config.yaml
objective: "v"
activation: "geglu"
shared_expert: false
layers: 8
steps: 40000
batch_size: 64
epochs: 25.2
lr_schedule: "cosine"
final_lr_fraction: 0.01
warmup_steps: 2000
Rows from block 4 of a small image diffusion model, named by matrix and row number. Rows with one number belong to one neuron. Each number is 500 + 25 x the weight over its row's rms, rounded and kept within 0 to 999. All counts start at 0. Numbers have three digits each.
After each neuron's rows are labels from the 100 images, of 14976 (inputs lightly noised), where the neuron reaches its largest size: "top examples" is what is common among them. Only what is clearly more common there than usual is listed. The data: aerial photos of the United States (SatlasPretrain). In brackets: how many of the 100.
# gate: MLP gate (model.blocks.4.mlp.gate.weight, 768x384), inputs 0-191
# fc1: MLP up (model.blocks.4.mlp.fc1.weight, 768x384), inputs 0-191
# fc2: MLP down (model.blocks.4.mlp.fc2.weight, 384x768, transposed), outputs 0-191

gate.488:516529517514503521485504407494493486536485572486499498529476473498485480464458508470488476486507502502568503479479538504502495473455508499486519516462509521520539504504507517511465457514478547495513489498491511491529497533536482532542507472503524509503507505497479477535492466531510515473483508496517488515465475480535527484483526457462503475447475456520517506499437487481473552463450459457522504523532528506513506535543484512492497507534505548508552487468533531476531498512460542512498495494552498489512500493520443519477476497509514519518462497524503501521476499506518505520
fc1.488:519516466507491511494520501497490467493483546457504559503458485508516490475522490506478485512512508492491464463567507498515495481465467470464490467483474480459490421515465496503496479525473500495537566491509520484498551520518480511483463519521539491490484494506501525543520503509503529476458491505503502520458550488484505493481488494520520541534505512499510513530501482523489512496483518524500505486471529475495490472521506536513533483476491497506497507500465499535563505515520512539540515544525502530526465532466545507524492518525486465526523465502524530477549505532558536512
fc2.488:489502517495519510459514485518502485577494493462498486504504436500465533464492510539478518491464511522547512451502544567490484492488476469453505509479500497505515533495493486535477485505523470498522513466522482494473457515503529540543506438505557511482510482466513458541477519519493512467514517496473486508487470499514516509495486480502482473498476482489515545523438470521487531464453504477510504483467513499499507456517461487448494490515483521485523518492523470529492486497463501469487485482524476480539506494516466528494494494495500536495479500530512487501507509497514501557
top examples: building (73)

gate.202:526461473513517492510533515546515511504501502510506478528519481489499505512501488518473533556516449551452472500465536478488511501503515494531489513517503493547470502501470433526495494499448521529472521483495515481559490534478494520508513511523478514441477499509467489463472491509491486510526486442505487484519493515501474465483488486475527489498534533487488490505460503522525495532489486551548536502492518476450477511506473519481500467503519479477505481471494461518486499529493535457475517504455499516516484478498501519481506488492533518495483523453517488538482452480475520483
fc1.202:469487524488459535505503511541503491506493505498489494532527482461553551532510544461469460473505456512487524455536478523499534520484474495491519492518497533484473541488530531522505478502500528527466507532462534502460531454521463478508506510506471470480512490517535512507479478516519465492505500525501536510504486458539494512501526499479508500528539493494507509469500495508507508502492511495505463499469495538512480559528477488549497510492543450510474485527506461504510499504533500513485485486510506515475516509511500543474500502497514493520535513470466481525499527477542515497
fc2.202:515495486490529492488491470473520508505502490500509514492478503544428461493466439534546561488530544479507462510491526459503496526513515534486490516508495490530496477501480468499475507521493467479520492468534467485547480515530526515470499513507508546505497506497470485500552523477492515486499513461499498488536529541437479499482468509527461489513495515538507487524524512451508493502504492528495544478562512477501521455488511486473484530486444525476517535465493529513478518481445482461522520506473510492525490479476516477515506504483486488503484486510538530485484523535478489468
top examples: building (70)

gate.109:502550452466479545509523544475487542510483556471515518486478508467498498513430531535486485495501525509489528490461526505470488506465527496482465512522520520498476518543496484494502517465483463487516464558513526496450432501538464516535516509509501495510472527497459501463481531460512487521532525536547485488505522526523508521449525487541507487546465578551496501524516499512484497518473537482513479505503505492518534484450517539515495484448525506476477511534504501515490520500525471512503539461530556550486492494514511484566506490534539506502479489488521541476520474498529458458
fc1.109:507478513555493479457483496514487558520506506496540504485504518495470482514489498528490501523525461512492502508441516525562513471493471519486496523467491516493507429528514515480508496480520495540470473512499509490534438467508510497466528449501508530542540515497489518517508442503516553471484455520472512494472487509536514486480515452504525452507491516505487480484490502485514516479497523469545497526493530513533532518541480525529502526494533472521542513479475492508532543505492537497506496502494486520483444466502495480468476500509493506487509482470543526488473481525457512484
fc2.109:496465529501518452490481453549508507500517451526490506492513502526498512520520487489475497499524483518492501513522497559520470496517476487546485495498526517519560478475499509524501472543521499521512537463456487539540515514457535455464485496529484534500499505501529523531477453545519538483478458452430510523507509493515474478534450538496538502482530469441530486485478492462482510491516448527499496503493550517512466494517465474480467485552478476517550510475500498479498523517483574534494476505502451486489496509481471521464506511494474503515523499505498508521513523469477476537
top examples: crop field (45)

gate.191:510503475470453521500505524524523527473512493469451515520502514482502483568508527518484534475533554495461487494493518479496485479468511450503476458537504489525534481500482516488513542544502539492517483528503512500469515556450516493514483507492507510496464514514508480483478512487545506553507513485498475488471502499507505518516516533511503493507548430473472503536531491507507533546476492491510514500496503526492531513510536500496523484482541472516457514509527470511516529491501475500535492500479528499493510526507496520473514504475464499473532518490474466555441522530514530484
fc1.191:501501456473466475475515461509482448511474486513535498515448506485472463451479464505547478531556490492469530477520471457494497487480479487475517525493494523518522504509460507523489471497423562501484527502520475500480501511495521523515490508512538457535521447457476453526499518463499490446468497495505533496495505508506459493465478480458533506479421491529511446515515488500530481451518469552503534477492503535459501526493472519520485505532482487496488484484470491505489510525466497448507481477522480500512479506478515504478502462565546478509507530547503489510520507456489536530
fc2.191:497497521496508483469509503522520454531476529524509498524456500500466473428460463496504464497520469504466509485517511464504520538494484527504536533449498510531502486527459483523468463484463550501512526497509485488479501496510558524489495489502500508496502469485468493542492476462538499443474498487487510463502504516520503504465472500500510511507473490507520471520547475517526494506494481533516500515500501521490502552507446516527501505521454476492477504489487501478519481541439547479509493505538471539513471489485504502503487479535501493548487499510481512490535488475480523530
top examples: building (84)

gate.671:487509508486555536518466511539472454516524514502508495490505487513468466499494504500524500541448556534453525516473511484455500501495519499506519524483517481511490542501490518490507498534524488521502508483541534526536461496475482501508549509466471497536503488489537429476486529509495504478486511526504512508532499461517563492491518495461490464505496503495518462509474500484493532528471517489510538482503494515467513471600490445461504549509484495528510527491481510464504450487509526499464489503487529476495512480512526517508481467491540494504477500504515497487495475482523483517
fc1.671:514530501477491511528481532519491523505448531496485501498511507524506477527548489449531508459540492551519511506442503469487523502479481503518508501507494488462475516495472497530504511507510527496475489499504482521463517540543525511562501489485485502473489490486456526524529468539516514541484490480491476497473476471517514518478493518473515520569493504520500489513488492525468524488529463508500519504501466490521480509510510509498506486495569537502480498509482477524495482499540461496501487471489533541521476506452536467493492529528469490512504555519501475489498519515513494470
fc2.671:490496512445490499450512520519495506536515492526507558525469487471480469525490491508528481517518498495469505523467500491497481541443446478526493539509480512534530528505500473524476461518472504505514502494565518516490474518506504488518528470510536496512504481463456467481493498500496476499468514502500503504497481466448516504445481488438528476505492546548506474487483467477515522486477507500527553516469503536480484551514444468471474472515537511533495519472480491495491502540520524474481480453505469493460502515497498461472518490513483505474508510491500494444515497503451513465
top examples: crop field (32)

gate.663:475479528509458489526505521522485503527485499511498509466506500509488538503507508519458482490523504497486511529512509501485502420515490502478477510494511494467518530530535492486461521521506481478442533493487480501477495530452486489464478508507515513476482514481494485459506526508499530540483510512499518532464534469471582481491468525474476474471482478486519456494503456471505539477516483457462541479487489518569495476490494486463518513480528509510545484522485489473493511436502470446446517473495485475506517480508540521510494474502465515484505504515455486550474521505510489488
fc1.663:528467456529514502538453516510527499445484490497541515459507508508459502504492512469473524527476498489523524519506527465478539473466497508501495494526503520510495491507540493510546532528531473517479489483470511519513472493499504478504520468496488522490504534542492498514485494533517511519550434497506507461516544518519456507510501485488523525500515510508508466490505499497519447528496571544476522455487485490499471486517528463547506541498539476519520509520505512518460478501539496502535482456505519501512492489482497496529541492497513458531482466514474448541535519510498474506
fc2.663:472513522480493517475478492518454516568461506561508549487514502497476498517499496552525523493489479537480507481515490480517493489500511514509469527458468534505473533548489489497477488531490485481506489485548480466457547495457503489531454478529554490491486483495488460468514448494482506490493515534506513567492486518503549546473492484492531511487521541527509477518516493463523530490497469486512482528478513514529485521484497535490504484534470499462532524500511476517507509530497531489499510503496471523458499475546491500496470526462498549482498504478504499483491492481475547484
top examples: crop field (27)

gate.476:524497485514462514490540555475508502467501500489474508508487472486512487493463518518475509491476549533502501466516508495440524528511514491477523476503476499517484500515523477475502497468472493431491501514487462505430482481549500480508528509504472523529463527456523478426476540492504494504484512503539492508503470494481520504529482501522523533498502514500508483494518491510485513492469507504441518486527504500508490457470519476506507444491508499513497507509498523523500438519487433454497535480510538492526515521441489432532488475513517495515479523515507519497503449504530474490
fc1.476:501522487494479449503450501467481501489526488499486489517517454545528488476557479485526525491468512464503489537521455491515499502504476509534520466460501539490526495463501460513537514536497501534495499456488490533505520451497541480493463523503511508514546523537528500527498464484496510506469503444498501516547475476509484461516468513482489514496502483484466500521477501479562476490542467573470471489476487461535493493501497480518483533536490513479500500491497494467494498475502499516509460523464497500506504494500545477500456490451488475499533534537486445516517537462473488519
fc2.476:482464540481512447520454480480458495471507442478497483521519460538528501485526500485494492512524511522501543495544470498485467478521506477519499500524517517512543493482527504514504507549470496510553520479429471507527503504497516472509478511506509513495495487517515491510520461541517526514509472438468524519561473506480482477504482547471556531510490490463509492502457530480464507487559474544473489526485502532500490496484509491475505511532475493512519513474502470454495485506495529529496477496483486450524505528506505545485494517444472491482541542539499442507520520484506534521
top examples: crop field (35)

gate.664:559458490550496505468503495526463454471520502505510457492519458485498471475511543516505516547522479530491494478468533488518512495494512535513488542523515514518530526464507502514489447534455501522500480468471512486489479543488492528517510486498505506501483492541483493496504484481482503499533487460479511449493490537505483452494507501494499495491517512459486497457481487488488486520545468532527544469508484492529525529514459474509473460447551476503487475494480480529485507516480504482509513517494488514518511505547491523473522472507477519482486495524512497511496515485479439480
fc1.664:481498547475468517517508492519580502499489481501502478527477499449497518504477484456471488460476474530482510436532502516516514500542458528511557525488522494528505528461503492516491551521512492513503497508531517512481513439483460491485464503578472532514542498473495465510477484536479473466515510516548491509465525498533480541548471504492528464479511491515512497500502496478493484514523497502522457494485519540480461505498511533542542499469510493523495496549500475515525523471501541500530514507494489496480506521467515546466484512503520481482499509480458458474512545504524495448
fc2.664:515514475531497504477519524471473512516503522457526512487490519541517505492504508511502495542507495447533501562501483492486473495478551499504468475498499522464462475522514496488523435482505507502470521502491507489503497523534544508494535479455504467516459492520527544457528488495549496527498489469480510465551453517487512476463483508466491535532496535497478482498519517484513505497495509529454534493493508488509527497510497478485470484509480505444504527456484552475462492521480437520492522491493517506550513460529500500563524534472480510499505492511477548525492453519489523524
top examples: building (68)

gate.291:522496452505532492526506482517527499467508534401547485518477514489502476523504534499495509503498525518519517465479511485500557467523478499494508515531532521490501476493513482539513483493488499513498466516461478507501505530482537516519504491514480509531447522498480491538503506472478508499584513512526501445474513490526485526516490515483538508511473493536512474522455519484527451536469515535530517445511504539488519499462536519481484510507486515498513464514505516557521523512493512488549510481534522493520486483484498513517491497511495481520462465531509472505529500559513518522
fc1.291:497538517470504537480477493472500536521504491495462469540548485552540551515507466490454509470472484525538510538517477558469443530475514479502520444509529457510498502482524490504498549517564453507517527466481478513509479474509484476474521513506519554477509490496518497466487467571519519511498527509461493555511488535471510541514498538539492513527513516492494562515508505457476532515522507466477464532502503487465489466513490485487507513491506479462509527481531490464496495481520476586504503510463530496497526492529490491494512517462476536499513461435459481512478487498494460518
fc2.291:523525497480506538479498497488472546488490496463479510513535459533489520456508472515450487447512522542497537530509491576499494437489518420522478475490486506535482484470500499491506540505529494483531521470465481487476478466533492498481504518533520539486496482523462522495510508547510531529500495504478473563525518542540461484482515536521516512496492522483516538528503532485470487505492521490495498501515448480497449464521503480531530512463487498511520504501519478497478477486518498533521470497460522500501480519515489517502486482428477535504495498448462435495496488537529507483
top examples: building (91)

gate.49:496502497510499506472500486501526489506507483492515523521494535457479539488485503483505525534534495510522490492476527467512497515501473528511531511489481517527521495497509494522507471493495453497513477528517525481463496484453489465525489448525520473566527535504471446519501471506486520518521494505487523471539465482486480519513556491521466477491538523446497468485495506550547497505509478502478495525499491507511512553500497471525508459491499479545462500525469492481504479522510501488523520504526491537480464497502501512510531506463488515508513456531485478514473475490509487506
fc1.49:510506470500486508481487467509518493495534518496529487478475515459441521478516528523495519494580464490535500463523506493507470523500504541479482493497452521533518520442514491513515485511481475511517522536478511475469506492474521473556458458517520487573528516488490477548505487510510529515523514493461522477519470474443475517503534523492446492511514508479497482480485478533543500507510468503472513524518490501520477540493457470524503463502496509556484481534465490488524482509524500483485517508555495541517462496506523491505531503484469497517530468565479478508460495524536516504
fc2.49:523492518498501488485484511495470544497492523478519492485514489509520497514488508478496470486468504488512523507479516516477511490504504521490502500523522476427493503558495553521499518514491568518518505486496488516528492502531511521495511548472487511443448478516499537489501512467465461480474516478549465472517544536495532461475477517472542519474498503537492513494493510480464521490488504530524506489533480473513526488521480543511481527500503493476520493483509493491502490476479480509508474480491510464515524492506466458492454479515533496484474526500511565475500515507485447495
top examples: building (94)

gate.186:479504520497506480481483467479517486498499449518466496470515508532515543523508450505526505497525489470514476512522464523548469531511490502496529472444464526489461524525480518433506503505523488501511519515544461509473507496512499532498513461505476496475507514504537529501485484508496481480486495509489526488474517512519519532495488512522493496508513491536477535502494484474532540464519458482480464484463467484519522517491530493459532477521461520483496489486493488482517461494503462482485458512535494509548517519484564482519508471559481495542519481520518576503496526501540535517
fc1.186:518522502519478489474514488539469500503474534502469497477482515519513468493492508514440470452467506504503462476504491502477479501479470540490540462492517442506526477480493497458460494439493442511485452460524486491501533498508525469500478510458522497503511534518531508469511502517515497494499517470510543496532481525533566471502526523497502495503477527516547486469456508457515493472495480508509498519514492462523492484504520460526449502518509551466498486503495507510513493531537517530504458529524548508523526530514461515469461464488548476497434458522552483453533487532490490537
fc2.186:495473467468502512500463563495522512467506473499483500497485499532533479464526526519516501526520490503510547496504552509474489455489474504549509507518467543503502486549480519496524523512485492479489490550515538494488497482465494501489470501495476552518493516448473505472500531482448495509494481454477502524497541483476504527499472462492490521488497517513486478490501465470518476531496500491465553526482527492487495505508491470504531473494541510475458502475514433477450509496476464474506496517500441531523484516462503527485477535512498489544489535497484520507499484492511492497
top examples: crop field (30)

gate.645:513509507524481477493482467509480495519512496491471522502512535536475472541509520514497501539464486521505476470464539462522469517517518487500551496497512510525519487461495502539530571466496521481473467541504504474511463474467461496536482485548510528502539460473466497509485563503524496484551495535495460447488464515435502485491476498537475493483513502484493498466531535486423484558467496514506513537518485508497469496500471516548474530491525474514516498515501512492494536533508499506524514500494531511529467509500449470458545462516472506541520514477490511540448545504518540467
fc1.645:505481543522485470525518504492491488499529483510497548497513530544470465527510514495526493538460513499485437469468536474506473514478484489528531476508490467522490487502501503530515529473495532488490507512546483480506468479481431495561488484508504507483535468491512511511467563532500507469516500492481476473476492496525486469489455500540490528477551514473527503501520494487470493572452493539554540481516481531513490508530514509550483509518518479460543529511508506474524505552524502495549518500495537469494470495480442485454514498530481487522503460479442500564458476465460548496
fc2.645:486485482458537499528554492528523511467491539453570472499464522498524522484500491473506509495533486482501513503515489501488503460465505487481434484511504531454524483516490514484492435533497468506527533488510521525477515516519559541503504488495500460537491478494502485532521468488463521481490491480493497527496524517523481542523524515447493468522532523541494522546468470515566497478531530498480512494521533498457448502492510470473499471516468544511485466456497493518506474490505504450493487475478450508480529502491491507483458508482490523445460514514485482483520496499491473541
top examples: building (81)

gate.261:507492487533488490496533520526478498535503504504508454523528471469488485512487489546515518461478495525535487502451515478555508446524515532465517537470545503503511482513495470507504554559474521542486470533531509519525455505467534526495496517524513465500503499534495489481492505499515502526529459472520467495482548554502515510512511465446463488515523524513511466494478492475488483494499488513515505507530481493424490458498478524515507465503539487497502497507519490475497508500470550515505518490532468534464440494491503502494448531472519517487461507492492496510490480487480504478
fc1.261:468484509521457494508515463471484502485499518506487512514513484511458492536522552489484546548500494468479536462491458551486479465483478502497487519514499526468491533488498511491494470491482518503530524519481527478501500516487497513526511503464533520515518511488496471517486450523519503480448488530492509488538468451530469512517491534527476490500464506559481522540506492558524472487463470512480522523475498512518459485573480496479487533488466510509501492498460522497459486510480501461491477497452515475512539486523507535521527502519524503520492488464541508494503505506483500500
fc2.261:473506545468561514437511511502532510477508469447493502474509501477576534525489447501477458489484546487487479545527506470491501546519505503496522478484514489501504474499482518460510533523500483519501483490500485514497527477535493496478496529534458489460502507518510524492477512495477511526539476462501522474493508516433496480484538492498498522515561481433506535475509455456476527489534522462501467479506507492523524521448517484547540498499476485483520495485537483481577489497514528508493507497546465488477517522485493493446527528493473517513527500504482494481498507538507489529
top examples: building (68)

gate.721:523476527455499480539505481477478509510540532511489491476500542542454456479495503471556526509493496557489492496501511514474480477520496478486533466503537485523492487498504506570466482462474528506508498515535511504467512508490486512513509480530448516483515475511503488461467514524539508543491538505512519473497512499506527492519536503527515475499485498541497466439501510535478479504467501499504511537501482502512573508522512471441526434525457488499461474535473483488461512525527517502514517486503508467461497484541494511545504545515473540504482496513479485524497496421481525544
fc1.721:462505480500495508468507488564525465495493520523497462512513487428502487522507517488496484491523502488502503452498483458506504518494534554503474547474460556464509498477502520466481487502450496512512475497464523491528487478495503501497492463497544510537521500495501519514527506460504473484509477519462485496544512489503487505482458487468466483489476523487511532530525482483525490485529493502499499448524513497470447482471456508523472535484527498513497505467518512516576477518452506474496460498520496553570473542489497506444470467514508480493525518534523539469480544554510517462
fc2.721:516468498538477547542499510459462560493471468504539554519518461551531525478526479495491501481433505450471484492494471537490501521498478473515478514520510467470497500492488519442517509502532509500495552543561506475522523524522501528537484532479516475450480519528480482524471485518496486477509511493499494514488514484506493511432450487514471488554511510509489455496498527500462536507489536455518494507499531454518503520509490519470501493528520457511480515526504502482512465498527492511502503507482505493515521491471485525521545525531537529492459545497477485504504517482478501482
top examples: building (71)

gate.675:492476497507546508506494470528526463492504496493465524501510498499488475511437548480480518502528444481529518497461519510488481492486508544516496490494523510502506514472462473506490491515512538499527483494509536516497503535475508489505490463516491466527503453483521525514537487479515499526537508513501502452522512551456492443508469504495500464540530516502499470475474489517515468519435508502511487517520500498480473515509487518507492516521503481511469479527493542507493516486532490530519488482519476479512486542490445470519459504479530514493490499487532504547514520527513480478
fc1.675:503516519459442461494515519481468529509496528506516491474484503510508517491521466506488471510478501491484537505523498528491470513490477477467508522489498451480507504529537503506487475484534456481482479503504502475520487503520495518473517533490511505482453552529462474473486449537446517473461473490508450520482517486537536565474541503529487517492494491523506570517517499478491531493528512471496524447482499497503534507491539478527480492467480497482525476520493483487473476492480508466481502547475530554482492454484526525448534490447494533503507525462463487462501461454468502556
fc2.675:503482522526516538512466509518520477522508496527470539532498505481500501511504532465486486482528523487477465480539483496524537474507528482517477483506467519552493478475449500465499555524503499547534518515501495494510496492454540511477508477510480527508506472449498513527552514511508504518524509483506458494508481505474450438489481452488514470499516516446497457501475496522488492482465511502509505548467532509519469519527497494496475494543515506508494498482507502491522523485509480509510501447483479471480484518502509463524497534479488477481501451500515476515494532510515503457
top examples: building (89)

gate.24:495521517475443502477507480512531513493522474470473468470512537522544528523481507540504509471530491511497493539538542523517454491516480443483494461496480527502498491497500506473531538481498522508503527493499518519539495514511476489485470453503482515528521499504523510508462470518515518520485511537501528505474500501507469480479452505520486495498489503489493493517529483507498498497542474526479506480475542446508507504516505502499448506519479518490460496502524535506539517467555477482494457470505471437517533538519513495519519504564518488508554488511504573504467492507465511461
fc1.24:466515517491497517508518534531490512511514498494485442568508481489485518478483481492522469499460530489500500508485486544499481529471508472475525505507512470508460491505546504491500509557504490492472514478535475508487505515517519458497539536486517493499505496507482475521514477462483484448493524525534542521469477512480481522502512511512544512552469501459493532509442550492500524476502476485508558506489503498467502503479459489551461454511497489560535488503472479501504489482515512486473494471542485476575523496533514522486537522496584460501519505578484502475528468476478457481
fc2.24:492497552488505485498511478521455493486504468515530499542523533457507517503489502493530502519518498530483490537544446463472463507484498537510477521512455500467506518555503541457516516524447476515524463521548506483455518497446478477514513478507528523455536483494526475536527498514487498507494499533559538478485459516498539521495471457468478507508472494492525497528487526504480514504499499505490513508486461536499537538478492485483505473468475493516521491489467528478519513501509553451518498529537465487505489490505512513492510538494511512480517485526459499465530517515501505541
top examples: crop field (44)

gate.567:500486486474454501499475502560540488476514483402474462471520505470510515518509504522498521458529516540478505549539505489501500484548519456498505490525518515561520505502483525471505537518511545491503480506517501508497508537531497525549480513521479490530501530532476500463505494491528496529508544523499483520490546513491525514505484512503479536492492499509501491512531489535504502481497488515556530507499521523492548500485532523507460522489529542546480487487488488535510539476534450490496474446471516475515515530539530482530522456506495476528512505537497536535484528553496491472
fc1.567:497521494495487467518501529548500473501487512507452472563533531499465478486487498511518473551517530535489499520493499489499523561489460505438526547515504490524493465486498500508478503540493487480507483533538501489465488516530529543484505510491513491499462452512467491528552494462436499515487522511529501477507493459472507475519486493519497539566528502512486515498475510487506526525515559503511548514513500505447526500482485530543516445462496530475503504493428522528503504493507489496467497502509516474544514506506525475501499543482534464535487478538485514478488505468512457488
fc2.567:474524455475510489489492532498546451490506504514521472503508513476486467542465510515517490489492534478495495477471534464494561527497487500476460526522522530492542520535459479510517455506519463510510479472480528496555512501529516510529508486456476497512533504510486517478493461490472521534512484483496485445479485468484477522523536466496480513472531481501494463421507512496490532469527497506536525522509490467465522520534491525496459511544481504481469496510516521528481485504501459501478482447501521488545496503511515535521484486540507487523502472500504551445463483507476510480
top examples: building (67)

gate.91:488479493509530512513512467495530511494521474426484497533540521510544496523533546530499545469533523491524494538486482493522525496495516481500518481525513486497497501486486538496529465502537502495502455512473531509471493521508476478507511542507493521456516487496514513493469494496476522554511497494488455490528472513515494482511518489468496512511537475476486535544469566478461525521452537456506471527547472518485531486510561517525460499502532481482487481519517512466513524496505483515485507501522522499483531509482499457467501480488518498466511493482498532465463448564469507551
fc1.91:516480492519460530487531521469530439502505477502487480551490507468457491487486471480501528493507528486532477474500544478456535527475510503544500470486524493517571531502476482519521437481494516501546530546538507512501501510494515512520493538500520488488477487488489477503455444522513521500504535501524486523548464506501505513490573491504482508471525500497549512448471493513462543535536517512513534496513484516484505522542479479502481511540507467466450494502531502486456491527512479506520463474464527466508509546518478510486488538518512504522515494504504453492479501502547493523
fc2.91:471499479506480504522510528487470417517518520429503502506486477464503494473508513507507547453490484453494530460464537495463516505496513499516482469456506507485540534505498504535472498491492517487531531533519462477513443515493507528508477517533471491456462471517499490485547455506533493500495508475501483526543529495493475484470541515501492536471509505474486473507488467507486498531467511489493553490499486508494491496526495497479508480500526491471485530515487502482508529497513510492500493519470538489502504480486506524519476532484509496507505560533539472548506505486546494448
top examples: crop field (27)

gate.73:475504481493489477473541517478465469475539523507510458549502470456479465484496527529532512487493501498497508485434482490525477464530503547478462489486537515506553472511486506494507514510435532536536475557510486471485471503461487563490464494525530485511500511505493473500496516495499501536499520475488497464511521560518495500493510484463508497505482497549483485489518506510506471451528493563506492478546473516456511522570478509512490519485504505488473472540463485526496468475472473496475526503496514515481487520512512535502475511494490514524524517519543483504535533479490523475
fc1.73:510506454501473536497488482551485487468487481501526511504519514498508471469466494509488511503518480475475496460476503503493462495482520513509480531472489552450456506500536518485488490492531472478514509498489520530485466513528516495520491487498495493460529458475514502480486469474536518497467480488518541492504503499529464476480480499516499504509529545474493519528509507474496510527505491478509503531491531517512513528450536493508498486471472515473472520513505537458478509522483538509522499507477499529537505460553481503513545459515482471471490533528503506455465505499536498536
fc2.73:477474515443508478492513483464469538521521512488487493501514521522521511520504488530511501534468510513475495556554516478512542482491479461529508493523524468495518490474486472496522526519498514522465471530510498491494521483479487535474504502481500493487455537544514494509526532513451550505518526527476467511509490476447506510498519451499473509484484449498479486502530501524511524503448531496505497483514472509464472511530519519503494506501503451513532470507494463536493443509529441518492520525503509505471492513471537478528502542497486499523486480502523510517534497505474477497
top examples: building (86)

gate.101:458503502471544501532485493508494497558535492493559507486490479520492522463495492496539495520531525508515505494481476504521492441489499489519507523473517526468507515561479518497433484497513510488471486470543481502443523477503506534511542493477477461467490512456493490491490468540513518474478492501490529511483475473538527512482512501491492497470510459493546489552499485488492562484499453514523500513506494524498522505496466512460514502493482508488536507496451502492519504484490516507487499488532467496453506454503496532467474510503512531531465528549473512478518499497493498507
fc1.101:498481550488469533476466529505533498506460507447543525492506525489456480513463488551479500512487505526484516485472523528495495513452494459525486534510527474513542495499494498484499511532519507527521511460507455488479487484511555543550474506544551478530451516515502525484498494503524479485533525486527514486489498520502439522527501531546530515561540537509479481486513497474517460496494513493549541512489504491485514553491490466517484481488484463542496510533505468498474476528487486490480511476471465453463538493489491502465552530511568510496497512548523491509507449507501499503
fc2.101:478479499491504467516469488488513509501498497646560508481519464504481520481470460510514492515537488501480483486477484488500492495474520503501497535506491525488475505529505514508465518503500502491479502472491488484462506473512524524510565509504515481486503506454512492491540472523490522495504510484521529474502493488538529513489499503496488527499501484519523504528527494483497519481511488524518507523520491515500516532472499504477524517513462526542518482502446516504504511502489499460538495488538487508473483494501520530483490510523525528511465497554477520495514534506496519530
top examples: crop field (32)